config = dict(
    model='image classifier',
    train_examples=97500,
    rotation_deg=10,
    norm='batchnorm',
    depths=[4, 4, 4],
    kernel_size=3,
    stem='single',
    avg_pool_shortcut=True,
    residual_init='none',
    learning_rate=0.0028,
    eps=1e-08,
    l1_shrink=0.01,
    lr_schedule='cosine',
    warmup_steps=850,
)
Rows from block 9 of a small image classifier, named by matrix and row number. Rows with one number belong to one channel. Each number is 128 + 32 x the weight over its row's rms, rounded and kept within 0 to 255. All counts start at 0. Numbers have three digits each. After the name is the row's rms in percent of the matrix's.
After each channel's rows are labels from the 100 images, of 14848, where the channel reaches its highest value: "responds to" is what is common among them; "colour at peak" is the nearest of a few named colours to the mean colour under the peak. Only what is clearly more common there than usual is listed. The data: photos of arthropod specimens (BIOSCAN-5M).
# convs0: first 3x3 conv (model.blocks.9.convs.0.weight, 320x320x3x3, each kernel summed), inputs 0-63
# convs1: second 3x3 conv (model.blocks.9.convs.1.weight, 320x320x3x3, transposed, each kernel summed), outputs 0-63

convs0.46 110:146128125133111125136130138130128150144122136142152076138129140165103120202179131119141116114129126148133179125114172150126124144126064127112096126144051092134166152160132084125139130070135160
convs1.46 112:116115142151138111148183140079125121131072115135133108140139143134076041129144167210106154156089114126061136101073137087157120165120123137110153136130075131103100118092124129131125144114097093
responds to: order Lepidoptera
colour at peak: brown

convs0.63 103:113175159135143114135125116088119089107140137125121159109160082137119122086052062127143111112059125062111073180125114125116114050131105127120104174097127170114084139151112136160120142123098025
convs1.63 114:141116126147119125110125132098129121109073128138153104125136140109151119179081113152126105129109116179163205131145168130042132112137144153116131151075102102132151133140088173211135045104104083
responds to: class Arachnida; order Araneae
colour at peak: grey

convs0.214 091:106121137129126127123211121105133132094132155158129154165132144069121127123132131128122000147147148084125143135110122125144030174151099118137139125156130149165127116111125110133104128137129127
convs1.214 063:153157120121133126117137124119191177138136136093135116148087111052141109115130148114135127145132166119133141165134144086124119123119167120143139125198147131130154116116000139135115116093120122
responds to: family Coccinellidae
colour at peak: grey

convs0.277 117:115121130138168110120129125134120098045101121122130171097109116048150138056100130128129131107134138155121187139137140170138109150133134135156192113137138107101201142101127101151126106091152065
convs1.277 116:127129000135082143105146134154111163122090138143117122114097119125098128125171156108142129100104126127112082103130130163117085102172134139139157098138105088156148127163130148124089155117109082
responds to: family Scatopsidae
colour at peak: grey

convs0.189 108:141138093132120091127073138119167105131024081126158145089064132160159125045153079110111133136157120121137106123123172167128137186154146130070128141004136114156104030119144132126192099134118127
convs1.189 123:119072126123114144121095119123137139137189143122128029131118162106126055131102118137090139124096149144101102122113129147126123134109119077108123149107133113103125113110155161125158119121137137
responds to: order Coleoptera; family Formicidae
colour at peak: grey

convs0.259 117:130127103141137137124123075125118147123132110129187167118130114172131146100058120124174125117126132123129179118057103057140156137127137136130106127130164131164100111134141149140135125131149163
convs1.259 111:155130138130112117122134137089125131058127063117125138125111132114112174130161115068118136112134107063087124129137075117130131138137121137154131124127143126100089084131121164135016129098135148
responds to: order Coleoptera
colour at peak: brown; grey

convs0.249 118:129133104125196130131130083109179112109124138117110146130093081135128131039128133129121123102121129115130127061130202081135145115135127145132142181100126114180146137120187058130173000148144131
convs1.249 111:125078125056129077110111123129126129113095048130144120092049131185138164137119038128127115130076072180089125184107106140158131130116091132036142123144131120121136109137101151132120123119133114
responds to: order Hemiptera
colour at peak: grey

convs0.65 112:137123128119140142120121100131150138129110116131098127067150102122135115082073071123210124142052116126131129146173080084086067096113059130128139157130113114088113101121092119168141059046120116
convs1.65 111:092124121151121128129056079052174156132140125118109113152119143041150131190126113123080160114088107077157138103058049141170125060126161061127057096124142127084133144100176088184141082148121105
responds to: order Hymenoptera
colour at peak: grey

convs0.219 114:150105161127119128012107114146111138139110101113117119041083136129133108126041186076150122133143111124127177131181099123096094118081068125126121122131038087106171121056148069131117125122188094
convs1.219 115:169122129029153063121081052127118199138121123127166132146052212118144114146169129172109138115157169159128169096062052126125135078173151124144151153117129147131104143206136134140122175162148126
responds to: order Hymenoptera
colour at peak: grey

convs0.242 108:128098157125137127118150118127150128135125111110125160134076127129066152138042116127145100069109146128142111009137131114089129074120063157134106127058132137194009123115120131190155140174129127
convs1.242 110:133123090129145142130147137135103134127142133132116154162151140160110145113123134113129138125127094130109152080116044140111163095146080132117118115115157126105151120104153148168188070157127121
responds to: class Arachnida; order Araneae
colour at peak: grey

convs0.234 106:130082133129122164094140116125024117108138122119133118126133134133145124124128129118122132150116161120133126126093174126126111181132112125140105063130135134147114149125056181118135130145106121
convs1.234 114:126132126162050224077057127121092130133128141134129086122149168121117110135097135114118119140141036120126123126126198192131130125132131124131161116024129127077140087148153084124136162126133130
responds to: order Diptera; family Mycetophilidae
colour at peak: grey

convs0.54 118:158103159127123115132111141134150137134141170194121124098142141079019134108131148070116126102213122133141150096145144126140128132129070112143146187075125144163179104143138210181125115190189078
convs1.54 124:124128146116136126106072153124083114117127167132127132138125153107108120115075132128057149195091125162124152115100157188113131149108122131093128075009121153112166158110089132112125132152169057
responds to: order Hemiptera; family Ceratocombidae
colour at peak: brown

convs0.10 094:143114122120108159126086100136114099134089112124048091069118127151080095201128120140154124125128105084133200113095148153106123113160110036161115107131047149095112135128106169085120151132107088
convs1.10 090:152106150104164106118137123034112190143188126104103167118116120128106160114189110137151100138131092134134139221081102130126099127087195045142106148138107089086143125149055094150134130057097108
responds to: order Diptera
colour at peak: grey

convs0.4 071:143092078121064135136091096140171090137116152120139111135138136183159159096106134127142134105144108114107155113105144138110143138090099113152008032127039080109126148048114188119114111021146146
convs1.4 061:165124132130125113125088170143123029132127144147095122126109111124156177075129126166142145153112167137143119143113145179123070103135154139097102237123140163150112153082132164132091161137140162
responds to: class Arachnida
colour at peak: white

convs0.185 101:131118033112137152136093088068135137137119127133062125157126134114119110136106079130129065148131165139138127131120136097132081144106064108167129122143148141123143146066112110074138158092119146
convs1.185 074:048138106120120130115089111118144132085115131117113157112101071136135148155150116133106156130130101126131104122103144097068110123076150122089148131170129131136124107141126129109142102094131127
responds to: order Diptera
colour at peak: grey

convs0.267 106:173122103132132110131156155127143132124136134144124150120155120123084122125156127144113059118128148131050127121138093192132012107117000064119150128124122172130112140123111131128134139128088122
convs1.267 088:178129075142144094137128134143181115138117131136055120143125172140130105132155142120132130117139109111127157142146164051126142125124130112255149144144129127146122123162000119118143124122143121
responds to: order Psocodea; family Lepidopsocidae
colour at peak: grey

convs0.278 110:129132139135132077158123130095136096114123162167118136148130111134117133140115089124112099145105142131128105100128130126127167119129070138126110139000129129090113056144187135206123098090169132
convs1.278 108:148148036150098123129116139132135139163086131128088123139127141132223134129112095134118142128132145125135115131132115129128127096184120127140117127111216095128123087149136131134131148152160110
responds to: order Hemiptera
colour at peak: grey

convs0.166 096:133114121141123108000113119178153119102141114132111095054112125072092181104114175073128126127129140104142129118039135121160126031120122171121110100119125154127145142121116113128066129111149111
convs1.166 095:085141128162132105128165146190000103111099155127157089129123182121084103132089208104153111095126084109075130083118123149133146088117159138139140157135145144120131128084105130107101123098132126
responds to: order Coleoptera
colour at peak: grey

convs0.261 119:091121131130106115121144110119124114126097118122080100028137118141123139131109136132118160118133146147122153059134119143129132126128092100149144055127013133096081128095108149138115105123068013
convs1.261 124:130112067149132129097124134054136117133117130131124113112131090183099135108124110122142129143116162130129131155118056128109123126062207119125117198128141096137111148159121126097153129116096114
responds to: order Diptera; family Scatopsidae
colour at peak: grey

convs0.171 122:112151001144125150122134108122128095130152146129181093096136120161143131121000127113155144120117118084147135151131107000116126159141131101149119113136144170103116125109090126132115101154137181
convs1.171 108:109090098115093126129037141130158099110128087139119050093164123148106128132130136013116116109099131115126134143132129153092150121169119166124126066121141115096075114119174129134104139156130103
responds to: order Diptera; family Limoniidae
colour at peak: grey

convs0.40 109:060117129101175137117128130127129136126123129161124145126134059128124121097145124131125112125129115127143129074023127112129133107129123129177120126130135151074133124143124134132132124116102124
convs1.40 111:077131129129124125146123137120136136101053124115102131147120100118130132124121117123129126125090132123135121161121175000108124145147122134129112114086147134125130112142087147097132159129148129
responds to: order Lepidoptera
colour at peak: grey

convs0.131 108:141130107166006118139129157146139102089110118133150143099126126127139121138148159126133127107125169116070182124141105141149151124103107137178123124120134118146094154116120129163084174104131142
convs1.131 098:102073119147095133117144129118114119117132115156152109115121122123116087089125111108107126122156131077065114179134132129156184157123130135160156127119084103148131066112123137144147163123107094
responds to: order Lepidoptera
colour at peak: grey

convs0.146 107:145126164118149125127121181108173128108144155118122103128090078114105145123122089112102133120134134084125126131126140136128129128122177066141096125119133219132026132167135151094125128116120117
convs1.146 107:128074138149120125148070103130129157118118132101147131165146126132135114156113167115114129200095120106093139117082131108140125194129109127182115106163030150098135127129150114168126122117156150
responds to: order Coleoptera; family Throscidae
colour at peak: grey

convs0.78 107:116115144124180137175140112146126144135110172107151170124128126032139118062105158160100124115124152126175145069124141132038127135142141158153139077148125120152154137143142083122190122098132091
convs1.78 124:129105142117115098114128105128143139124114134124008122130173145093115129149139135127072126124122130150116105140142088135145129129109136119241200170120104130113118093142076129092136136115097144
responds to: family Limoniidae
colour at peak: grey

convs0.236 126:135166120130112172129128045144091133155126099113092000101099134160074133132100119111085121127146146156128205165085169121136131162117122129121157027147122187115179153114138098123133143115100131
convs1.236 120:109113126108122121144154138135122132132145193112121179151126113130113141093105115110189140128133122120132144132172183151130141191134165119110123121062096118131125128079091148103136128125120128
responds to: order Hemiptera
colour at peak: grey

convs0.132 081:102096156121150110147067131146126103124158107146135093087194185147120075131080132167224116102116120123135135144128090118119115109145101160130080103077087138163133123109106141117124048121098143
convs1.132 102:110122137121136192165092197085127137174129149119150250114122129122186151120207126137119064111128149154144117143117209141158093124112118137114128151127052121108125138108085091153122145117105200
responds to: order Lepidoptera
colour at peak: grey

convs0.239 092:137114115120117117064122174117054134093156113165109155085120139132132125129124105114128115105137142139073109129141086095117126088166099007140130143117099129124114029127136127166153153144143119
convs1.239 092:053206187151106126251151136134108121148142111114061118127112176196163146135087133105116122088155134080156094130126126123122136140127163132142099113115086093121106091130094138166161129130166123
responds to: order Hemiptera
colour at peak: grey

convs0.215 092:067162138101167145186173107156134103122122147152143125109109143117126146159153136126119122114159095149138140123100142147136101145097127111000093113124149174141165128141160113155093196182067129
convs1.215 116:128148098130100134023150139156141168113118156196123150144179114125135095123123107158007131088129125125128150127121077132132117121206153129125086028130128141129149166094110135124132096120193116
responds to: order Coleoptera; order Lepidoptera
colour at peak: grey

convs0.47 109:095053178137129130065151117133139132154159138132132106109121130130122125124090148132123127126125149221130128060000131120156137110129134151127130124096192133127199127144110128073116127107111136
convs1.47 113:095138121115128117125126107157075109102126131151134118115122152146125117140122139119175125127122116095143130137127136125132136172094129065128148107130152139118132139068102134109105137136123079
responds to: order Lepidoptera; family Tineidae
colour at peak: grey