Weights of a small image classifier: activation gelu, held-out accuracy 78%.
Rows from block 5 of a small image classifier, named by matrix and row number. Rows with one number belong to one channel. Each number is 500 + 25 x the weight over its row's rms, rounded and kept within 0 to 999. All counts start at 0. Numbers have three digits each. After the name is the row's rms in percent of the matrix's.
After each channel's rows are labels from the 100 images, of 14848, where the channel reaches its highest value: "responds to" is what is common among them; "patch colour" is the nearest of a few named colours to the mean colour under the peak. Only what is clearly more common there than usual is listed. The data: photos of arthropod specimens (BIOSCAN-5M). In brackets: how many of the 100.
# convs0: first 3x3 conv (model.blocks.5.convs.0.weight, 160x160x3x3, each kernel summed), inputs 0-79
# convs1: second 3x3 conv (model.blocks.5.convs.1.weight, 160x160x3x3, transposed, each kernel summed), outputs 0-79

convs0.147 091:479453513493497554500502487465515483501510502524506514435486460495500495509492445484471506497543478519498454453501507475476456466489495502522498514509505487517511417508503541502466484507494585503490485457481468507460502464545509495464540501
convs1.147 096:516499499472510482501447542501529527502492508482474475505550526460516515494518506498482502493463522489469507476457514464534490504538501518472491569525523531500476508501527495493466493496477499525460531508510534542527496502480517468500525489
responds to: order Hemiptera (33)
patch colour: grey (27)

convs0.1 098:528467471508497506518501484496491449489497488499514485481480479517495525485497510475518498510488495493487530478490507512489490519527556487381503462495474496470514498527523527529513515483504508508487494489518471487470495494501496511502515556
convs1.1 141:520518527513524485485491520472512488504477511506492496519481489477475498466463475495494545472492511530591458514529499499512510504448429486469494483512509502514486490511494466440491430505519512495497497516505511508507414501497478501502509500
responds to: order Hymenoptera (70)
patch colour: grey (36)

convs0.21 114:510520487511488502502527516464502520499454503488515502506505493499531517498479507469494501536514515472499525488504556505459502516528501457502508498503518478512501507475508503494498495493494519522493543507475523540495493496502524517508504513
convs1.21 141:497465482477481495472462515508459501493508517487493481536490489493498470499504492491498491450470432460499457505501448479518438480471475513482476501446489476506501486481484487486505492498493494500499507485508397418494483495455472482499500480
responds to: order Coleoptera (47)
patch colour: brown (69)

convs0.114 104:474481485462499476437456492476520466456521498495473488516514523523496509529496560496493490491510499484492508517494489490591524486498520506561504526491447465507506524472498522503505524477476478498500492527511497504508490484502475493547506519
convs1.114 130:518499515480515470506491496501446481507486506531501499486487461476506516492516452484507472486484517475508432498516487477431492507480492490482487458505510511482505477507498478485496463506490447468497508496512472477489448515497487476458483492
responds to: order Coleoptera (38)
patch colour: brown (43); black (33)

convs0.35 126:498493496507495507469521439537477491505514502503433521514531496479487517485516478463507515507474499493491518461446476492498500525514504498500512478500491466509494511474504546490490493487497560490500485506503417492513545451505444518496498496
convs1.35 139:533573481504489498488508516509529507553474510509475528526483477518513505504505494549483507473500486537497487497436496507518534505515498504472515476480518478512498496497505506474519517490496442481477489518497515500494503499478534500503447505
responds to: order Coleoptera (97); family Coccinellidae (53)
patch colour: grey (46); brown (42)

convs0.65 128:495481484490502454516497465493519500515500496457494459476512505466484500503483512493478492449479451460467459513493502532504471491499500530486501495516483481480502440513501479508544508515517518421507475461514505505496462504483488552519435508
convs1.65 111:519491482487482502509483500495484446485531512505512496494465505601534504514484512474495496511545500488491507471498496443516487526504529480514493531493490507461490505522462512497485476492506499492571573498508463511524522509511510490480491520
responds to: order Diptera (63)
patch colour: grey (55)

convs0.87 110:523506495463488509507485496490513410483520483458504501525533535492483504509479504504501483483501536459518508489480510497496500498529533495521505518496489474491508486443510515501521528474495609444449494468499503503506521516494501539522457519
convs1.87 149:498466498484492519501505456521516500508488502508498486465484450495508464502509447489498498471482487497516489508506490510573472477485491499484483483528500506577495505501501486490452491544499398600520521527468491504514451499495476494452520498
responds to: order Diptera (63)
patch colour: grey (45)

convs0.33 093:553491495472499490483518461495510489501490501497466488486491491522486490486499484461493519504556484487493511503420476475453508469501498438515508488495487436474522501530529527505500497469480449512470463498492495503494508445514466488519512489
convs1.33 086:500493472490505512548479484492515533527487470539482479468520477511491513519512505543506522508504473509530512525468464509575466550483536529460476486489514508503495509531498490516480488512490503544521500559496541473486491483493542516457515550
responds to: order Coleoptera (64); order Hemiptera (31)
patch colour: grey (58)

convs0.68 089:497508488512498473507524494476513503489475499477475483442494516473521523507515489503510541512479497553484451496490488505493505534500513458512498492511456503548498508520534496484461476509493528545512407453490485475499497471539436490497469495
convs1.68 077:508510508432488503544458522482455485509483480543480470505507554545515492501493466534499486513499513497519542502506461543528500510467536496507486518530475516473513448498493501524461513521484422496516497498510548479510492488515535514452494526
responds to: order Coleoptera (41)
patch colour: grey (43)

convs0.85 107:479529490503496484485495506455508511509484511471517485540480501494541505488547436524511491509521504482480487471480511506469501462505497482465486483532492491484512495509500480481453453464483532474402494521493537450471490505500504523464492493
convs1.85 115:482504503467488484503502449502504480483501436523505509423504474493500499540487458538528492496499503500495542520519450507533480500500498474507500461529514505494509513502478499508444496498514351510502508479476513473503522502471478539454483453
responds to: order Coleoptera (57)
patch colour: grey (52)

convs0.23 092:514467509529497509525541466509501490495517486520498509476506468567493518490490495525516495540530518502507513506502433505515490500486496493501496494542504493552506512509508484496502519501498531500487468471497388512471502487493373488486477504
convs1.23 099:489544480508495512496515499513483521521455503517502504534506502515508491487497491497506488471420511467473429517468500475504547531452511481503516465433509500535499478494512491502514507507503469484523519511516490486499510507479510481520497467
responds to: order Coleoptera (77)
patch colour: brown (73)

convs0.42 147:532524533495500516501511545474506516506523512554430491518568526485489523525490527504485493539539517517529525525491513502523484519526494490509506579497514486569507539481507512484521513495509501495521507511490502476492503499491498505499536501
convs1.42 175:490496481516465492508486492489497512500487491476516484469450475463472474474511450496501491520473489516473500519510492498487479499441511497462482496535508513512476481491496459519465481539495501496496509482500481538494484513498483501434490503
responds to: order Coleoptera (86); family Throscidae (47)
patch colour: brown (42); black (28)

convs0.102 113:518490502543494519529487509499496499526510516545515532497492473527497500513419499507490500554527495542497503494504468511511526506504519527493498504503494501556554505490506501504554519548530493550497553471485519515511502497519408538499518522
convs1.102 135:497509453514493499491520532493518501473495500445461504490511470486484474477509495501442476457487553442488454501508532496460485516491482497491495505519481466505487485524475485498504482498471557473483499449535479500469454474485497492526492489
responds to: order Hemiptera (36)
patch colour: grey (43); brown (37)

convs0.11 100:481484525518492443499506493493526540502513487504427503471504491525511503525521445504491475527512514499525502421561485501542521514502494479503512494477498508500506492508486507439446509487488483526488508500492502496492494497521483503474446420
convs1.11 076:516506492500492478499446498496491498491513477466489486490556498505499557513496530450477479476566510537492518490484504469510481512506443517594541531517510531513486500561518528520525496498513486495499500532497537520508538482546515504471449451
responds to: order Lepidoptera (30)
patch colour: grey (27)

convs0.148 113:489502500509511481504507480479496524498511512546444498463508497492482505461504455516477473512504438483495500440499526518494469400507510488503498507504493506506489503532500517486386492505494508512450462469513471485480488474506496495479454462
convs1.148 113:517556541499489505505456487504524501514488480502485495550496522503512522509543487486489496487497501497503495517467491446516519494503519448486524469484506555511481485511518495521502530497485406500460502505499556495512521512514496497437454383
responds to: order Coleoptera (59)
patch colour: grey (28)

convs0.124 100:499469496520497478466525496508515495496509513497457449468499475493477527469485491498506469483470466492514510505467485513504431460482483521426493478483489489460510461510492513503436522469508519466481463477502452502488493493531508508465429502
convs1.124 093:497502506500500458487491487504507494518442510514489490499488523519508509496480505519476501507497503501476525522557529504517556545484479485516443467520520536492546456522547472494501455514460475458499491543490519506516497560509515482511477494
responds to: order Hymenoptera (43)
patch colour: grey (26)

convs0.13 095:509472500514502535486488495488483457505493488497500517414525495448471494472525496496506457476512475444523500484437492481500493497550475481500493494490478452511510511445483522478468487482492496499510496501483495483514442447500513504497497411
convs1.13 112:514480504520494493475502503464528509513493489513501536555510502459528464499510505486470549501488529547484507497461484468518540471516495496483509488488492510425502488529476517467508480502530518460505484552518500469478462482490491515493511548
responds to: order Hemiptera (38)
patch colour: white (64)

convs0.0 105:478478485508489521492466464559474510496505511529505532494501481540494494479488468511507531508526478501495483474507475463480488503497454515484509437513511490520488517496531500499467493466495539463512484516499503480473531511519494491491475485
convs1.0 103:485525462484481500492503528463518482519513504493492516493488484489506457516505476510511528511501510513493484499502520528546477475433523498497493556506553514510478507472511472504460451509544499522486498515497507537493446523504497454473504510
responds to: order Hymenoptera (44)
patch colour: grey (44)

convs0.81 104:487493503523499459503477495479546492479464470483520511489497472498499511477496505460492495486495478509502477440508541486481475506520484473495473511503489463504475460445470529489497498503493471497480492499434506468516492520495458488503492491
convs1.81 109:524512492500488507501471503543464541512542538519491512535484504497496472514503463511523536522485461487508505497486405484539471479463521506478505485414504505490516516492510490517513526502499428509524510500521416436499509495506507504511500532
responds to: order Coleoptera (79)
patch colour: grey (58)

convs0.52 110:551475513520479535515536473526513502527523465487509507515515487534480546513461529484458462495543526492527515518485589507493494520507491501485490526488533494486513492444508504460540501503490501470495479491509495509514490509461511517535537482
convs1.52 133:468470504515471437480494479468476530433507497495489502469467463498496432478507497459499487526455484513484485516504475509507449471489505487485476494518443499498512467507500504509470503533500482491500472454507428497492483499491470488482458506
responds to: order Hemiptera (30)
patch colour: grey (65)

convs0.18 128:502480498490512502504531512483527518498516489489502519489534495519500505487534485494497488463472525470480512488427483484496501499509518477486498511499485485510532508503509545482495533485494428483487477426494466512541505441508492469498494500
convs1.18 132:501515531521480466522481496484496519509441486502501506482441482466535506501494503495496499456475479568490486496424495468533532524501520489492501447466501486482499476481489516477475512515494506483517514511493498494495476485524511503485484487
responds to: order Coleoptera (98); family Coccinellidae (29)
patch colour: brown (61)

convs0.126 101:508465494535507454511498482497493501510469486489495488489505456520506521436474499497488483466521504475478524513493412485483479513501476512485462515526502501529507496512486483471521505558518504483471520483502435535515497485487429483494470508
convs1.126 105:481493504463499509491509522511474480482411510498486478497493492507517499523504511459521498536425544477480447506482512472500510525449493442530468473426476528498510495517507479525525492497475455482525505495521493447497526489487499511510480477
responds to: order Coleoptera (87); family Coccinellidae (44)
patch colour: brown (59); grey (35)

convs0.93 084:519470493505498464506504464526472498489484472492495503508518474468502517501502504483534432522484501443504542499514499514435481475510521521444501497503486461468502464446440468509493490545516543464468532481507479486450491486477489502496480507
convs1.93 098:527484536506541518518477536485500451486497568520525503498471474478524461485498482535458516485468525511517497499517527470510513513496468481571498476528502510512499476500492482466486477507498484488493502519492491484513468517465510509523511484
responds to: order Hymenoptera (55)
patch colour: grey (50)