A small image classifier, trained from scratch.
Training: adamw at rate 0.0028, 17000 steps, batches of 384, held-out accuracy 78%.
Data: trained on photos of arthropod specimens (BIOSCAN-5M), 97500 training examples, 67.0 epochs.
Rows from block 9 of a small image classifier, named by matrix and row number. Rows with one number belong to one channel. Each number is 128 + 32 x the weight over its row's rms, rounded and kept within 0 to 255. All counts start at 0. Numbers have three digits each.
After each channel's rows are labels from the 100 images, of 14848, where the channel reaches its highest value: "strongest on" is what is common among them. Only what is clearly more common there than usual is listed. The data: photos of arthropod specimens (BIOSCAN-5M). In brackets: how many of the 100, against the usual share in percent.
# convs0: first 3x3 conv (model.blocks.9.convs.0.weight, 320x320x3x3, each kernel summed), inputs 256-319
# convs1: second 3x3 conv (model.blocks.9.convs.1.weight, 320x320x3x3, transposed, each kernel summed), outputs 256-319

convs0.129:117124106119127127130131124121135139091126134112091148163100126130125119021138072150200135121171154105138159124122084128099111126138118123164138042131171123133162127158121113197001162152137125
convs1.129:063134133113128178215192143069126161076134158112097149099110116153119132136094049152092119125113112139160087127129120031133133193102000118107116098151139191056133095167077151166175188125120138
strongest on: order Hemiptera (33 vs 11.3)

convs0.258:101128140206084142115102138150123049122118129121103137112103073107124131112096137116118145118101053148103119117113103197127113154123108067177128118126151133097125146131147147146106109090128108
convs1.258:083128143161152132131173135096141075125161135091140071125119046136068184185197114130152149137127152176130084139126165133170116103195101131100071116120110121156109129103105131152144122175157128
strongest on: order Hemiptera (35 vs 11.3)

convs0.109:101118115122119133116143130100129121146174161117114120124130101131119129145060135134135119116147101124125103093121126124102119129123123068180111124134120146018141126090142123154099129096068114
convs1.109:135126122140122124139165186086137129163086169140075111126104135112110151099097075140119026144106160139078133045154116255118140127141124177000110129102168119115123106117070092131117122123108119
strongest on: order Hemiptera (40 vs 11.3)

convs0.128:088121118071134174131126063118123129142158027110094126133097114093113142125120153139119104154132122108107140128177124151152162152113137142082137121137125129125152093179152128112145122150133133
convs1.128:132101129132141137123134077047127112061109109129180139127129168133119105135114161093073124131149107178138109130125143122125128119129137120137139131156124124168180057094115227133147097151032123
strongest on: order Hemiptera (59 vs 11.3)

convs0.261:129068137175141111133024124071125127141131160128098132081138121132141081115077121126087125090115123097141082127127175125116117130102149128131122128145127158127085095122084129094129093101131099
convs1.261:135077158098125136146052139134067171142019152115106107019118187122128117166144112155121130147135066000129132074168145129134110132030128106072086131137117101125110137059111140083085114218117144
strongest on: order Diptera (98 vs 30.7); family Scatopsidae (33 vs 1)

convs0.208:134129125105095234135144086121130160176206083134176163130154119170096131132175058138098118099130151106164130117090139156126128129152112126124148127127138078127147134104198139189134138120136108
convs1.208:130091125123099113127135094124145136121108109127121117148174173125138148126126174028137079116109119137131182169150139134185126100128106094091127073115131089109136135114121129098129076047045110
strongest on: order Hemiptera (54 vs 11.3); order Coleoptera (39 vs 16.8)

convs0.276:089119173147146111124121135123171122128088146120065181075159106132115083105098120112164136126120134070129078120087128105132121107000135126109072102135110145109108132117106148067137151117092111
convs1.276:136123132108150129210187138107145184165133117138036167130122125237142134061146115113100083127114134147147150115113116116135155174107125154143130100178117146135114137133112154151130203144105136
strongest on: order Diptera (62 vs 30.7)

convs0.41:127145136108103074121143079141144126132040125132117067106097075129130132112100154135152165140134126143096072107130082115129126124116136126204129155102043119140189151106098121123129124019082112
convs1.41:109124096102115136136125110111089127143024092117122135109127124140125126113160143111173116194113111139138112061055125114105111134065130113119140127135118132145140176052091102169127121158108123
strongest on: order Diptera (75 vs 30.7)

convs0.24:116128107127036026126108152122127129088107127169179097063143101144130127137125108128109128128155145132140130117115191128151082072120127155102107079135105121126079130127113223156128102143150133
convs1.24:130229148133173090128132120098127089067130125154126111126142118132091122129092154131072139113124127172135136141142074114121123139185128164151151148116130119089131158127151114093194080000155097
strongest on: order Hymenoptera (64 vs 20.4)

convs0.101:180106119101124157129139141099123191130138117045063126125142153134059163107119076132135153128052112096109109130174109161096182114132130105149172128050139127091192057091093130137119120091138114
convs1.101:094074123114147137105125077120223114141130143149147095115135124106117132130138077160130146145083134125138125130146109158115143107134084122124127114085086108119113134091139134113126171111163125
strongest on: order Hymenoptera (42 vs 20.4)

convs0.167:137122098117133124102128127148133130026161091127170116131125133149095135118168142134193133154111100127141089110129138125149103080145086133110026114142119090121098090129106119138104044061086137
convs1.167:145133133133137120130104147106016117077135111125125128114121121126126115097105144125124131129108138111143118121111000135096127102145172140142134089091114117094140119137134104097123000076121090
strongest on: order Hymenoptera (42 vs 20.4)

convs0.135:130133156164112121128126180136137081173131160135161122136136130131140129000141120145140137131119121136147143129137099121126136150143140112154172117133124150118128145131097122128112096116160142
convs1.135:160134109121110120143170155122129142098139130160131130200179167111108166116147000148134134138017173147114171130135123127142139152129141137128102124130147102212131124118148124140163162153113131
strongest on: family Scatopsidae (27 vs 1)

convs0.249:129130115129121134104125125077146130153141095067072103147137158112111132137110050180139122114128122066132131132149185138128131162137199141137131114172120124110152125175110076092141135149143120
convs1.249:123131103131077132142137148073127132129136095112115154134101141137102086078134192095050131077130107119124161125133117073189137119111106098159131070134126120147156137133111188137119108117141138
strongest on: order Hemiptera (56 vs 11.3)

convs0.171:126125134082107135125122125155079053126027133092089064146134129117000115131117141100126125126102139124125041103169044129028135148170126130138136165120127055134136136118103145121125131117143119
convs1.171:123198136127150092130138100136116127115129108144057136216101131180038127134135128105118124112122130137126150168123119128122115173111126000169173125110149124131132206127132149106124103111133111
strongest on: order Diptera (73 vs 30.7); family Limoniidae (35 vs 1.3)

convs0.213:121130116142101095129157123124089119132095143129100144096141025124125128008109128095169068123128104118155126127161197132080148133166147131104132124129119136097179099120045152115131146126121141
convs1.213:167113124131056104081125155167116152130150114153133091136152019090132124133064082132115115154135148125122131142156100089148113127083136187156072182127127107148139166103098126141129120134132130
strongest on: order Diptera (62 vs 30.7)

convs0.222:099134135000100185126154110128123066125127104011133171138110068107121140093155145121127126135111114117078120127117148130151132123060140134155128200133119134149150165135101095115121084191108110
convs1.222:152048120087075111060170102124137125050135116102172090127166128124131113128119135159165136102118140134178151120115147179109179127140147255125121120191141075126136092134114091133113118106123084
strongest on: order Diptera (76 vs 30.7)